{"horizontal_flip": true, "arch": "uvit", "cond_dim": 128, "mlp_ratio": 2, "head_dim": 16, "init": "trunc_normal_002", "beta1": 0.9, "max_precond_dim": 1536, "adamw_lr_other_params": 0.0018, "gradient_centralization": true, "steps": 19300, "batch_size": 128, "epochs": 58.5}
Rows from block 10, named by matrix and row number. Rows with one number belong to one neuron. Each number is 500 + 50 x the weight over the matrix's rms, rounded and kept within 0 to 999. All counts start at 0. Numbers have three digits each.
# gate: MLP gate (model.blocks.10.mlp.gate.weight, 384x192), inputs 96-191
# fc1: MLP up (model.blocks.10.mlp.fc1.weight, 384x192), inputs 96-191
# fc2: MLP down (model.blocks.10.mlp.fc2.weight, 192x384, transposed), outputs 96-191
gate.59:456526446580508524494441506563482489555467552536471473439517415447494577546545565570434487443492518458378553469514548590490420560434577491579525509441469494435563499459475448583371520510548586500546481475543451546485486524473485568517454473567510477522451532395603463530473556522597545547
fc1.59:468440540541409575557534542482573444391440528556505557417453476475460500573452560537469476516489511518495529544447528482478482502479483443534542587512509514482390510478383440506528410544511510547494534499433462523519542444510498592497436462476418454461505546501510486573445578573494525589
fc2.59:514489446506484483454577520485584554566463532496485515527419475582486464471501547517499493535492467509485491493500501440505581509509514478525428580509456522535362463540398562503518436507523412571485535521510545476502466633519482475568598476489553518577457502484482471464404433496509461409
gate.60:450534466503595526533563489524487484584502505520493419534626433526559493380468414567515498577399563387460461431530518519460555445428582498571454614565441621489508545385419572522458537558435528521611489451605384555479485334508548525496480520573326476553569504467513561558551438576585509516
fc1.60:551616411526643445478503448538469517512618573605506402545603421573575534420459342517486470624406488512528458505493471418485452557480567446561497567500378539435583459316432512435492539647567552510567455437525427476507491362487556404441439569498492476506564455410467495545462440556563518508
fc2.60:346513527427469387497538553503457492422641565549545475534525467458516589475466543521478455469465460554531413513423460589522418454493468598533610484497514444505547483400407456408473555593432533510579523458553474517429544348399497566474460557563487513409559491525620513505485533515479500524
gate.61:427502460459537541569523503487521526462546508465543428500514505448427516560577559505622596497550511580507541483526429501453510482589533481521492501494524513487513481549523518503484485427566508521378524518479537436400460556493475473508586544514555491499494443471506459439538481461375552452
fc1.61:474479405489514547524483537454498549503576508494491496553509529377460470552543562538555544495506550520488526501514486509536472467563488485482568439453510492458508496470524458547482510544471501405410463486482512487428456501534513496539492508483546512541466475498515509519572503440367552428
fc2.61:448515506516420574532478577564437487495468514427566602578543552552387521546460571482517376567486430592532525410448420482488416414543538594484555461568486473496473490473462549439492539620459401542494450499509544516577576498432427590586472549457595509447507476548621423526475461482480552464
gate.62:592485658599455526427506483454446479438571547574550517467548428413455439535516557504442541529568492560521452471537445479509470558517555424428490463588560553525512496484458435455401468527455547528553513511470517499475556442573480546522521468503522456451495509472492511527541512544467450579
fc1.62:459453496467563414382437488473543405502498396513497594502520433637431521460378498475446573544487512460488559590467661555580489401477505590505521624501496593593525460432535503510398659452622406482543408442515396462505488451403622624674457412482399525489469472525539383520470526641458478599
fc2.62:469536416511442386496473454479550475476417595442403463391486366563533491456501525374539435455506463448490496529633643612530462522489481562467481541561535554549508514450509523491546598479446580505540566487544448533499497460517585473497597500453510467487408492464504424480511475446520408395
gate.63:443540574539425544423518512514497506468511486546475422479517443490414431534528492473478452473563498527548592386548573510544560517544498565485486391496483530489462585353557509481609479551559416493562537464513473502406500524575557523481491479559594400482472487515439493467576440501388487478
fc1.63:553453563507537537559463547465497467524471530447546524567498476505442504431526517493542454489442466500514429465526453520441580490578423440560455482511516535537601430535487509502468531500451556553464512487422511459570494491522474439560505504477473511531456493511484518615526461457624556531
fc2.63:556524590462492491532554466562402590448511482515485496591379478510518536574514580537481581536658510479419467557652433592744363313552503526615565460311563571374540461495510342416687547517630442321480602558504547564363426518612465528492523480557437538432586469453449565429519432455427535567
gate.64:573445412425449553524532425562438496520428619455393515533480533567415539505502489409476446496535394373633469513447428527481547486472511449489586613515469360492599436477545488511532559456563522568453532551537366570485471427553501369546517489571487495513395467487526440412530477405644589577
fc1.64:498376442479427510442570546556501417417379397487364530389424496540457511519489542485452515430501514443518525433505538623639515356506374603503517521589589440584502522435522388544511531569456576565418499545587381515470443453466585542523400479530505553492572523527550420464605483433446589555
fc2.64:500526653448469572616566583550538435379454510426385444659380433492471463643560500559417506540601396535529620495478439456524391421427442512344573497547519493640511508382506483365418573569626674546452597544547511605554490497501533467560361464553482528444526557479477557512639455459425465502
gate.65:491481484519525487502553506476506500460459515521523542517501512465489508556535528527474499464507464508479505512473489473497457507462547488455527520522498501488463486516481554529484552517506532476504483471470532529509477524469480527442489540553486511515481472453541552467551550545488545482
fc1.65:510480520487487519507474528452496485508490500495473488467495502502483490495484500471499468492505497534565505502484519483482521502511474493478483496508486503504500503485488525454480493504481507530477460525492492495524495507481528538544495503493454462497532500524503499505475503506513501506
fc2.65:480504482461483465524505530498493466471493530488535519499512495499459494494480494537476484469486469525521485485485474531506497496475545486462531470490482433494485481482473544481445549503476491529547490482491550521524487501488545534523527533536540514485476509491547478491538526513495487501
gate.66:497476503537554444519509542509442478549492437563536515543532507470469516502482470544543524529491481494382520475538517520504512507578457588476466523498452515438492398514477520542452550519468503552535491503554558521482532558472515469469490498503433506538467481487431546479420433612502510430
fc1.66:510494405471489542501533473515482457584526500526514524517543475526490497545437552526569514517477516436452560501558473471485555467530493525529513466525510450474480492457505487543520568470511517504503531551536531528472608533484550421501471500550471486589546439473433546485466482543443541421
fc2.66:424517502521496546559492533476513458447506512476439546499565477465506473552518475525466459474482491528473463491454539540485480525468476481488501495487478485483400541480443514524506456516449502524490500556592504554515455491490484520493492589539526444491476531442510480453483495499500530474
gate.67:478595505481424632546523568473538487428531478450414424474558468435521519452396537484551487509475480490578521507542503494458635505404460496534478497560481498508438605509504477509454429535493422531485541548548370477563573532476471517562546508452520422499561490494555501475530416474502540522
fc1.67:490571466474433603546547489586446472439481457409398429510582481493530486453431509478508476499439499426563490470481529484473632544552461541530449548564559517514535518522495459549480469546419467514432555473567440509607540510531513461435456517481603510475613582488568477500570398457506501538
fc2.67:472491495482492517491489571511507518442527522498485477434559480437457489475386517469557475514468494533487496439556510516502526468438466496519552494540497501472491539439486514536470490526486435567480496537451469473512479501472452511549531469468563439487548493497517506517532486531523528504