config.yaml
horizontal_flip: true
conditioning: "none"
cond_dim: 128
norm: "layernorm"
fused_qkv: false
parallel_block: false
inner_norm: false
optimizer: "soap"
beta2: 0.999
lr: 0.0027
beta1: 0.9
Rows from block 11 of a small image diffusion model, named by matrix and row number. Rows with one number belong to one neuron. Each number is 500 + 50 x the weight over its row's rms, rounded and kept within 0 to 999. All counts start at 0. Numbers have three digits each.
After each neuron's rows are labels from the 100 images, of 14976 (inputs lightly noised), where the neuron reaches its largest size: "patch colour" is the nearest of a few named colours to the mean colour under the peak. Only what is clearly more common there than usual is listed. The data: capsule endoscopy frames (Kvasir-Capsule).
# gate: MLP gate (model.blocks.11.mlp.gate.weight, 384x192), inputs 32-63
# fc1: MLP up (model.blocks.11.mlp.fc1.weight, 384x192), inputs 32-63
# fc2: MLP down (model.blocks.11.mlp.fc2.weight, 192x384, transposed), outputs 32-63

gate.233:499594440427547462514497566423476541406485555473485368524519545497561525522499530501491462479443
fc1.233:561429505547467504508442392594543454532590476512524669511511451480445468504457512499491551519542
fc2.233:470496511519557461570554426527545459542524449514472467575442489504547486470462488478593501490511
patch colour: black

gate.253:478486516543475544562567469561497537569428487572546492496547490526484493551445485494504413487539
fc1.253:496486560494450529541555499590511501471452529559544463501502499537468481478493517481529423517514
fc2.253:453525504514550509465537474555484602491428591585584458517572500500573518519429419463530453559540
patch colour: grey

gate.56:501492529518448555619364416528488453438506482462590462452510459451536570556523431481475493526535
fc1.56:512478514536461551623380413477508445479498468443565467452471496455488552513558420531492521542517
fc2.56:489492508483496520450439492463445514488475484461491424481455463456381504396452520405441526495544
patch colour: orange

gate.17:472472550572467505553517498488550469500489497517580502466516426448435520497478515451520450496455
fc1.17:497542561532460487567526526483523450517440476481520494526531488555451442449501460470555466467489
fc2.17:503405550477500592585504441454658588380541585452448558507486408456417534458494554538478480499572
patch colour: grey

gate.175:566494471486493531485414513470478534452494572560461582505412465430562556543394545546479583522428
fc1.175:483472528505372518569588479524560464453550442548550499545534509470426491448451466425503523584493
fc2.175:475451476510573532492544537486515552501520432477506492528443448458526482501415458447498537465545
patch colour: grey

gate.126:527451468508482476421463517535520481573517481534423556551517497433538564484461469540483483466516
fc1.126:556390522584502428518533575469529429424553524463516505452426544474553472497580545593556529414504
fc2.126:533540487444495463432459522558504435490432538483430461548478516483445522489430516554492406507481
patch colour: black

gate.135:415536518426535522528529515424455499441429547538498441542457525540416601459513518471402491546467
fc1.135:567512508555513470472481511523496489537583480473494519467482437470550562475511460529614517484537
fc2.135:488500425436516424415512437671552491501520575458445464521522481443523499483483550546413413482486
patch colour: black

gate.359:479454581524562450500575493510570460440462409514481464575424614493498427437545452524416475473586
fc1.359:483485583448511421480573485464534466503482476502598508589465508514550500482559552540526448527610
fc2.359:519540456512446425418475481591434443540483504486448465487488486457432525487429524583489475488519
patch colour: black

gate.171:452463482542379513515517542549587483507519522550608522588493434454482511505477465457543494532557
fc1.171:453415404549406467516540511450466431529541444579510495512498388474459501590491533478479511462531
fc2.171:488547389526532480450447546497435469472518484540440446537480451445487467439399442478554382525551
patch colour: grey

gate.158:462447549507498539482601659490488467541465598466454519511567503509443467535528531380487535543418
fc1.158:584586426521483495519450354525516562401551457513491469505467499474543491454434452639567479424610
fc2.158:467571487396410509441512452587574505547540567590441512509440566487526529488582550510426436570553
patch colour: orange

gate.278:406554397472556505410471525487389491567460500529434472514485477524582587468425475498573503492487
fc1.278:591461541506521368572505432495505450440594460518549484448483530490501487537576542526473478499436
fc2.278:489510476448489506395448488489482521577396552481458478519482395509445527490481463557554434523555
patch colour: black

gate.347:428360518404534479535532523468496479562531602447520502568515516484387544523586480507431669473473
fc1.347:613618489596499548469461509510460547477489441528532475406520475485559499477407481569571355488546
fc2.347:536531505374436445447503458598513451560538484461515544479517449457551494540446591584538382487502
patch colour: black

gate.235:468475609562467536547468492564520536465384529606559566537498426429452507453551501439474489465475
fc1.235:516534479497484542497416513392528523484502598483483457508456581465467514521475599483420472528516
fc2.235:508516444445456462507338484495479496506464589533459467459533528488513449448491558565504405524469
patch colour: grey

gate.22:478475561454524446506526524575527481570477492558506601489468503512446534530503556370540575439501
fc1.22:494435439484566490488368504407486453635491540504508422417487569501448519594528525464569506495488
fc2.22:496473462491506440465407457542464510451346521492585443495418527507529492492435513459575442465501
patch colour: grey

gate.372:491466545479560622534406543457537598528527499459485523426408505554462434511520492469476471592501
fc1.372:457470549443552624519443517420560573550516584483488519515485460473482540589573574514421503548427
fc2.372:530565455492449480457455506541501479524452540435499457526418432493439543458402464484514443505501
patch colour: black

gate.247:509508579479516542530538488577513474488482461480422518472469547575447526542483454524512460540483
fc1.247:539452466541443420455430530391457517565603486533493463497484486431553457418472460503557536520558
fc2.247:492535527423527468547500548522440438555418519514470463572571486613520504486557510447646491540511
patch colour: black

gate.342:508459471499460609557478512445507469545495511503481420464505509528487502557476465485565499454469
fc1.342:492478501528495380508527406516485540506618448592499575443442479453527469459513420579432547523491
fc2.342:496582423411450456463500420544509385522405495427527437541438509473574495575417538530605433513434
patch colour: black

gate.49:494545555462459417598385538542576556582532592507517567476527464502394597502479534530529553430455
fc1.49:514485463435331460592503554326526542443531509462516501463431531494460507496417577577465473571475
fc2.49:516496454410437440550452495491495443499546562481460437473574554479456538516469532551373462545535
patch colour: grey

gate.186:453439493520374363490443470473480490553561523495562469370522516552413525504538496524578545494427
fc1.186:512520493555605603511576520560521524523499486513420489580477511449531473451470530519450480460561
fc2.186:558517499482514514536519547552525485521466561526400506589524551465520480592517518501461435466533
patch colour: orange; grey

gate.332:525541421406474541482482454592485493404601556500428451508468489570501458542482539497590509557454
fc1.332:569517475407446438513451446543471531302500599514401462514480503579411463563472550513555514527434
fc2.332:497560431479457442433461475513419465452504514476495430459528487491514430479414500501575462531458
patch colour: grey

gate.169:440547569475480513447618512499496542521534505492475490448433564524499559477513490480405476590532
fc1.169:590484533567480376539507563563497476567602490515533482445520484451533410489474440528526508453462
fc2.169:485548526416535537464496571509502455474409530491434436591524560567446480497442513521521487561457
patch colour: black

gate.312:521511452490472447490504503562566489507511543520527536482471396463458532497488537511525454567450
fc1.312:540540470521454437451501526535567481489501541494512538488477399560528509499481524484507502577472
fc2.312:485500510530520488429445476469558456522546503484435490460493455492584466558521378464507537513496
patch colour: grey

gate.366:475509495506555510451581481508510574448418565507516571446465556518520622542499508501379428488554
fc1.366:400569487483427517460520447566397523494462558548487508460533549522557556416436501487492497468649
fc2.366:493492513421518454454426529497542488515440587535439450518498501522501512514475457511467470560541
patch colour: black

gate.109:500472499456429500542468471480576486511444600518589475561443578454387515552547469506498487532538
fc1.109:525538457535578437488468553537500442455497475473485441439467491509518481491439470449441559592413
fc2.109:516546435463552489444591505547532453520471491460536474527473525455568437520492455499496470475388
patch colour: grey

gate.172:500438528501538467572436562446464490510502543504510533470563491521500557503541515532601485549519
fc1.172:442494541460488558543519563497563475410521591432507473526521522469487537559550576566575528572507
fc2.172:520503468543515443442379465572478470579482521466401491414422522450458479498485478563437423515555
patch colour: black

gate.360:521518531445396506577536565564493476531497503503512460498554513493411443560553514516520467537500
fc1.360:511496549500476581521547532571469558616575500471446509525474466443472480610459560553520494602480
fc2.360:501464605509478520500507439523490443526511528505538484419461550449431532525426555438502552524509
patch colour: grey

gate.271:524439493409563494556503459480502501468491482456439415516609524534446516587502510466456468436611
fc1.271:379509508520479514482495489584579549484499615446597516411396484587532560415436530517565477438496
fc2.271:530521513520484450509365548514510500529519549513529469402504568489372464469445471516446573546530
patch colour: black

gate.82:407612528510542520463546540581399509554465480463521549459563520494465502561509441542497539474506
fc1.82:439553511528547569549606602510569507383512513423515523549497501546536494479425424517470554517461
fc2.82:541518459472504506422481476567517415525445540534401491543474519493454523451407496470463448554468
patch colour: black

gate.39:385512520437454492555555411532551372538477557489530436564443537507488469493495464467525475464485
fc1.39:577504501483495482456466535511530578502547483479474514628539439478514521538553564549550463527520
fc2.39:453490432427513490472507516550497432534525558517440481548483519401552448473430533497525472584468
patch colour: black

gate.151:511486422471478476483408507527475423458486487465533442530428524434507531527538476448517420488552
fc1.151:540504485449470476520449505587440461416483487465538437565472506408556559503508489499479487499575
fc2.151:477418482502457567507485460440562557431468552529400461452454536429440456483500535530535574451479
patch colour: black

gate.267:408459483448478533523558588476507436565480534494502506460465484576640474616403624531512421481422
fc1.267:620537464564443375471459420537436519515455517507475513526532477496491519412467403464528476443575
fc2.267:482576525450520493507567550486441420535516432501469521597446559523587521493525533556549465464496
patch colour: black

gate.1:514499578519475562560596534530494552524529481476431557522458537475520427599543560460474428559519
fc1.1:495514575493469492514511439558494551486520464490490534501480472474494467561525580462499469556570
fc2.1:464483519527451538527426505478546528517470509511469472496492528545487482512481502493513494553448
patch colour: black

gate.117:486469496532615423518572504522511423479481572492386466488476431488442458407428514483501530466450
fc1.117:559572494500399512490485500477465523506554459490588484523545563479570558571578518509551480541537
fc2.117:496465499480480542486443499525490488497577438470496481530510519507452515475399549532477444540575
patch colour: grey

gate.354:485500487501443556623441573454597527523506490470504439522484571494483496592575428484502468519592
fc1.354:486513526489459609579454584452584533529493458437493445522494554508415472642530454485506503516584
fc2.354:563437520460483557478593504478465484464418449468548491539514492420507496411437490576549495537530
patch colour: orange

gate.138:500513466516501498483575471472491518527398416459446526383543576511496472483450534483585472450530
fc1.138:558429491516460448457452587533539496484605561536570436632502458501473516552498490567482522509521
fc2.138:488593450415495482446495437594470481556480472416560499543508453439523490500460510512457455434553
patch colour: black

gate.20:470442532521542498571509527493536459519550586441440483637572608446452581441571518482488531467520
fc1.20:523596531517474536489490549519499545512475450516556485324419407499575426539483429544529520536534
fc2.20:473470504496484450494404539518532430573520523442446491499529575541422555435469497575455472524535
patch colour: black

gate.256:512440456434493631488554454431465506541425463469432541569531554519533510581487543592537463546444
fc1.256:574530510557503356514461526627520423430598503540587408469472468472483528410474465479555491485556
fc2.256:450605512491472455482511460584539504548423562544552506464627508538551551530567576526462333505484
patch colour: grey

gate.237:503550552460548488464496589525505434472493479448476449494520581496529504535507454514504374517505
fc1.237:510486456564482479490414472523487538496460539500536481544471459467458493427497495442485618477532
fc2.237:557610487508465488514481546467541508512477493583550502487378494432449470476516533526468475530502
patch colour: grey

gate.317:500459544456457472557404577440560515522509529468574536488519558476489638454520510493534530561559
fc1.317:472459563465404470534451532352524448498516588443551530430515550517465567474537485439481513524501
fc2.317:471509422504489524483436569464459481570480504497509514498533525468446495422503524544464458518512
patch colour: grey

gate.77:492513481479477481459535501526551508548516485509530487390400580526469477451550495552519590487538
fc1.77:586551524584506486522525460607504537574535431561508443486598504447438502472610484440517440510562
fc2.77:449520487416571446481482576576488509577446499514427529445525502487577375441433505402544446535459
patch colour: orange

gate.209:404500470448536508527525599435527494490521545437548503575537545585466518498526522444451463428443
fc1.209:466421505472502532517523612472487509540517463496478478629528502554438480508452590490466465419453
fc2.209:575480479476472484462444370516489440489451603464593522491454455543493481556488479475464614470525
patch colour: black

gate.108:492540532563461508501540544453518552587510516522469466441557528433495623428471353485398541431513
fc1.108:611380464457501500560401555516464463494511556427464456516469524602522488593540540469558498556456
fc2.108:493575453530451535495434567569435451464458510416447482478460474459468562452398589532484432545513
patch colour: black

gate.157:546500560448469516422607440512558511487490543478503475517570501517482484609535525514539569516490
fc1.157:486502512523517460498341551412379462530474446476458521485466500487493462440515521462558479560532
fc2.157:522508504377514510509512514582470527446461526478434441582530524595420483448485522502527433521497
patch colour: black

gate.313:501566515552402471515458498520532508458437452525569541434465500451453501542484485437537530473485
fc1.313:484510571479533490438501470525448427486545580488513547385343562524485460420518484524433554581543
fc2.313:510489675486518464485509499520523405504549571474450461424424550442432423449405534549454558520467
patch colour: grey

gate.268:468512474445560552469578585447550552501534543456401504537497497562558491558483539458455520509508
fc1.268:562529490507411469514485427537453403474481544483582545576546482427493522422544496531479543479543
fc2.268:451464483482584492519569581557432465509510432457397498527593531533512462493526487548475395515536
patch colour: black

gate.57:470492467495388503523586629467545492507558567470563493542508538505321561582577495420477468476544
fc1.57:491500481479571482464435374481424477489472447500452521527485452517685480399406477551492554485508
fc2.57:504599496476567455502521485571566534470521540447445396575367413529563461545452429526505485444486
patch colour: grey

gate.104:483560490510469482494600648473564556508550536478536487421453519511487490522496507485419542579560
fc1.104:536459566534509598518396489501355432537505556497461489564520473448424501479490515600521557512555
fc2.104:478541537419433519445394494530531411550445573425434459546541517541408499524424527448487467522490
patch colour: black

gate.195:526419524450435511577578575487495442464486568520509466552434574586551519561538594458519550520506
fc1.195:517428525488452529585532591481489487483448519510511475593467587567478536576518587455462573541473
fc2.195:547579494451486524454399459512533467513456539542539514426512456497352487459495466521461511557474
patch colour: black

gate.266:493427513482522450516525484585458470504469494646500518519481504555488555479507470491506523488456
fc1.266:494440514474496461488547440599470480487453533636476512481473486556493570480528456472523527479476
fc2.266:456529388533448487467401606439514470469486516501507485508484506481547496551469415506496547494534
patch colour: grey

gate.218:576433524455423517529556543589568439425453485531511527497420552538556488547483532447478497440511
fc1.218:473522437544553498483504410481444537579544448450477426520540472438430507461553467556522537565503
fc2.218:505532513495561477496581541548488481386430533495389472578477487578533527541402488531548428481484
patch colour: black

gate.244:471512474425432537539482491490499579520528521533532562460457474471530501450467560462507559569505
fc1.244:521502533490523468482495462549550373429451481475499487606523488507525500486515420505536550450493
fc2.244:467547458429531460433359568514590468529470548494404430554442525508524448505460499497475477537426
patch colour: grey

gate.198:445491576519477519490584559446584503488479430458539577504426541531505473588475595423566486491638
fc1.198:340488542430480539518557543446600488414475516418527525496397556555491472597526613459514523485545
fc2.198:511522419511433453447438509554472478531476566476522470452414468461490519473455484585503504556530
patch colour: black

gate.306:458453453465478489538613558506513537445442519549450452614590548518523495527489446354357514510484
fc1.306:523572459471485469445392348452548463477468565567506511560481489407534534523429503471478514514469
fc2.306:520562502483489495516500521601491474516461524425430537504499515530616483601502545529408390457477
patch colour: grey

gate.371:461440599461517535544530555546551497572481549494486539628484546469534590579491541417410487521559
fc1.371:525578421533498453422500472465470496396534438496550463426500436474468412409487422564575495445454
fc2.371:462507428425553488486490441551521537512511536402389523607564439523571534541470472527532446472463
patch colour: black

gate.5:489496463502518488508459481463492466518498495488562570484577466565573600490549379519482535496628
fc1.5:433547497429457540496576474471525480502528535447573522476585468565553551473557495559495500502642
fc2.5:502502478475530418425479523575475446511497521460447474476425485473438499451440450554510438506591
patch colour: black

gate.12:438590491501523435487547587561516389490391545428443439502423445561542528417514482465460494391423
fc1.12:526465508479435534442485457518530535426591493540523610475546531449500465538415528523546567553627
fc2.12:448522541560573471582536509515561495449465469507383483523472525521478486388499480541472409532472
patch colour: orange

gate.201:453401529411571495446496496456488488489482569437515534483447529514473550558551615523501528623515
fc1.201:460446519440568545428552511428449487482502541469481527521472535509405545477565610494491526623524
fc2.201:479531476418489480426478505340492465544455553514468479562467530544461526466615546523485467499427
patch colour: black

gate.377:499456552565535573578488581561475542472452551511543542471465550451489516481504530440497477498558
fc1.377:532460578508544500584464534491610511511618576465520464518541434475512496577465552552567487508508
fc2.377:510582422473468478423426520590439485519458488441425515514492513461419515423430534554459389511502
patch colour: black

gate.183:531519523546613580531468418527471510550413498505501496487596491559464535528520451435596486400555
fc1.183:559433386536575425510496481463448453501538519527485514548492536411517403495563472534566545494427
fc2.183:492531481403456514438464486521534459531393520535435467592524459490412514488404438464513472588505
patch colour: black

gate.93:478545566465471579448517440521548537431613530482608464438500493591450502511561519534505504581599
fc1.93:415547495491524550504508547429555461478510446477544536510517532525533541591558582437452459480525
fc2.93:510468515458465472450526580549467452474562553487488472535452463492551483559544537498505480478439
patch colour: black

gate.25:565419589537606510494600503512541438619527459518510473507617464508483548514504527508517524481502
fc1.25:476570390503394497494443499549476540441504569471484540463413462445542465523462476551489498501519
fc2.25:444450460476448500493469448546558565548499554477491570460503481488491527542473564544433497519549
patch colour: grey

gate.227:534441457499465450582457506459575563528477510496518530471576504432421570504535487473482512580537
fc1.227:507455475520444554583463565443581546408486568506535506453513547495416584578501478460467494532472
fc2.227:510506423499551452504425488504484478537369455543452529484553539384388557437542554537419428526531
patch colour: grey

gate.215:450506529515500453483657465554524561523508439539562513522413502465506514573503599549503486515520
fc1.215:525516489497499534488342471425411495550490505466431522514505480560522531446506439464522458477523
fc2.215:508475476419456473465463452532495478507405603520371494540572461589608562489473442524492414496568
patch colour: black

gate.229:443505457446446477573594529466572428434577553495549549483480546547415493602567584495542506536503
fc1.229:567525524539579513462384550499491460509436471437408504514536470499536515419399442510455501464487
fc2.229:513556434477578487445616494551491462505415489486517485559422484430554481548446456541493423474445
patch colour: black

gate.199:454552491503521426474534558489577478596499550494434509543463468515553491480490490469456502456560
fc1.199:542455481518510544509490426498452456408534479490521508478499545439495480559517487525548534570475
fc2.199:499504479541617520455520550530464521537450427495490568489511488522484462382515586458443426530545
patch colour: grey

gate.131:500512575508471485548570566645507505503391471508534580640467461382504544543509485510463501512511
fc1.131:492467475468534525474435463346481463467605554472498405385534512625450471452480529466532513495552
fc2.131:505526414443534458440356504495458454553419529423429491489527527548531427465516519558542419531534
patch colour: grey

gate.349:487528485461492516454452474609516429509492528519487512453524437477571534511524521499487494514491
fc1.349:517537430497410614493496528560544505535496401444509531529560448496502506565545536508560497569531
fc2.349:539579493490533444453487513565483368541460578450456478529453544498474541514396500557482404548450
patch colour: black

gate.321:469532497524519561521600547591527448510545559437570490599546577517567545537551489421471610431504
fc1.321:532496539513475486495444447463481591478437444545436490404476429494403467470448480581535431557580
fc2.321:498511481509435483453359532537485438599465487404389515475394493522503474501460446539507394485551
patch colour: grey

gate.261:498497444432403521506458448459484460520536492509486513435537508505441540544539547533376447563454
fc1.261:523517540594557501488568533576452503480521491461529491508474474539539456460427459461628521453564
fc2.261:458517479476439489485483499596435382541470547521499451472457504530422473390502468516557518521536
patch colour: black

gate.315:534512506535526570565471519470525484565551541490423548425513528460571520476473428526511533435503
fc1.315:477467493458477559530575483547583427426595461458515542524509537445532463416542505548585502511415
fc2.315:502544487438475464439478493569479425498410513515451459576501480464468574493434494527536423515473
patch colour: black

gate.140:473513507494483450551621556552551481492524451522594537544504527475431532525533511442506441522465
fc1.140:553538463516526475463351450461459503522425484508462438472546426515533505488488492490538586509523
fc2.140:522526397476489488430354425543462487556477550437440535501446474538552471539503453507482386455423
patch colour: black

gate.355:500460427544500424492535453575608447428525481509560540433477497429514541489518457551513578476526
fc1.355:501470501540509600540565498591586377468468473468570526515510503439564496582539506536562546486484
fc2.355:516522398473500452410424520575466457552466531451426452503418530498471486475409490546479437525517
patch colour: black

gate.32:437481527455457555530531484398509473491524508493598558560455519470437477583556490517530510465495
fc1.32:488494541505416533545540478413499474514533530525634518547422530493494455573543481494483505466513
fc2.32:474443559539442551521344495450501542497550538534476491419490506567448494499544530444504577506565
patch colour: grey

gate.103:433484541515566615557517425487632467488520542486546506517460570514459524564488594448445484489556
fc1.103:497551530484560421502427451481488535510488556531468571498552479508544507477553482551545486461459
fc2.103:485563486505537492443423488547518439499488566409438480459453540557495505490431461531404419523569
patch colour: black

gate.147:518576511561465544472416547510504524520456418463478455450516482538440516566551509550569474510496
fc1.147:473445538384495537484603417479459426520580504525516470547468532469558503455535500469429541451495
fc2.147:522530442516430491441408439518490463516557598512434441473328486456469503545404490495435461538535
patch colour: grey

gate.142:409505496530421442464564544575463521586518529518556489319542558499447538500507522538602454449387
fc1.142:585473488454581547494425520446558445472503478494482459634450464470550471520495513466438512529647
fc2.142:506542477490426519562507490547563499539493535459423461528510477486487560522466410494433507489528
patch colour: grey

gate.30:477476495494501581553546527469601536413502450470468504533497479499461478595517521430456472520451
fc1.30:454500576473445609533551554445576517426469397458465543519532483570488486559494507459435474521439
fc2.30:540509509427420485471504508571478436556506515530519414546439438381466417480470552439545458588434
patch colour: black

gate.335:479520536667585565510462436483514520527502380475557514494479450452490507530607438531550503418452
fc1.335:527542482414476424538547514448483469483542542506443521499531468513526487436415477553510482490518
fc2.335:504519463432473443455411511552491403583414495422430504559523519464412532539370498539537417545504
patch colour: black

gate.116:470512462529533524521537389496486504473635402513532585448444511478534546517485413505507526484440
fc1.116:584479591426542493511452594500450487507401569438468444536523526509500425532547572494527481473499
fc2.116:485469440447528449468532505596500485432427614590405481463504473498507545491369564626537462543530
patch colour: black

gate.262:475491605457478437523528447545548563483515559523591533453499500490462532467548566461564493479488
fc1.262:574496367514433496476500530445463496601483451463430466622539468462490517547480491488557492499475
fc2.262:509499426420478459455490462463444481513529503515475467518489445475482502573428483444582425524466
patch colour: grey

gate.251:494483502492428459552527465540539578593460566528498492531495510431475503517534527419460503507499
fc1.251:433430502565494485608523534456486524483474463500390492543415548499518486540539492490404482527426
fc2.251:494475474556448520543514556474493567393506475546482500472490491503481476509496474502437446602519
patch colour: grey

gate.258:446515516407389543514565571464513426480453539460465464462459508552563525555501499496530566533599
fc1.258:463518546426434565510535612504484478520488512415460428466464500561576534577524529476539576553586
fc2.258:554544454440450486451409569515469472509579537573563537508481490505386501441559584568469526527496
patch colour: black; grey

gate.137:450484543472425568545548514443503498486503546489585537546467516501443470557562478535492542494553
fc1.137:468480540476445535551536491477485452542513518461622555548491515492456457546585473515495509549507
fc2.137:464479546541420548525358479435490553513543538534474516434518476570439516490525515439514555517565
patch colour: grey

gate.52:490500542617465460466527465507496458489479472459532493568434567437453529508487479430583423466516
fc1.52:484516558579467469487536433524466470515490482480508490571465595465437564488506458482572423473540
fc2.52:478552522560473572484429473433502541583464531451472447471529535430543472510496457570498436434561
patch colour: grey

gate.376:437546588495575552556526462429512523544455369451508504575583489535448553561527461498547492460495
fc1.376:535415501457476443525514497468589397510512612470534490507488540520551455495483503532524482476445
fc2.376:504519438446469488430453507559489430560441520499428449544489499460452514488413494538516407554497
patch colour: black

gate.356:428511482555497588492531472540490488560512483519568440421539549461438559425440575538448427505487
fc1.356:496481467401510502445532508527539536384564554551474516541436453492579520544522424448495578525457
fc2.356:509584483448515447459534479660485430502437539470471441480525520496490518451398502565461412485479
patch colour: black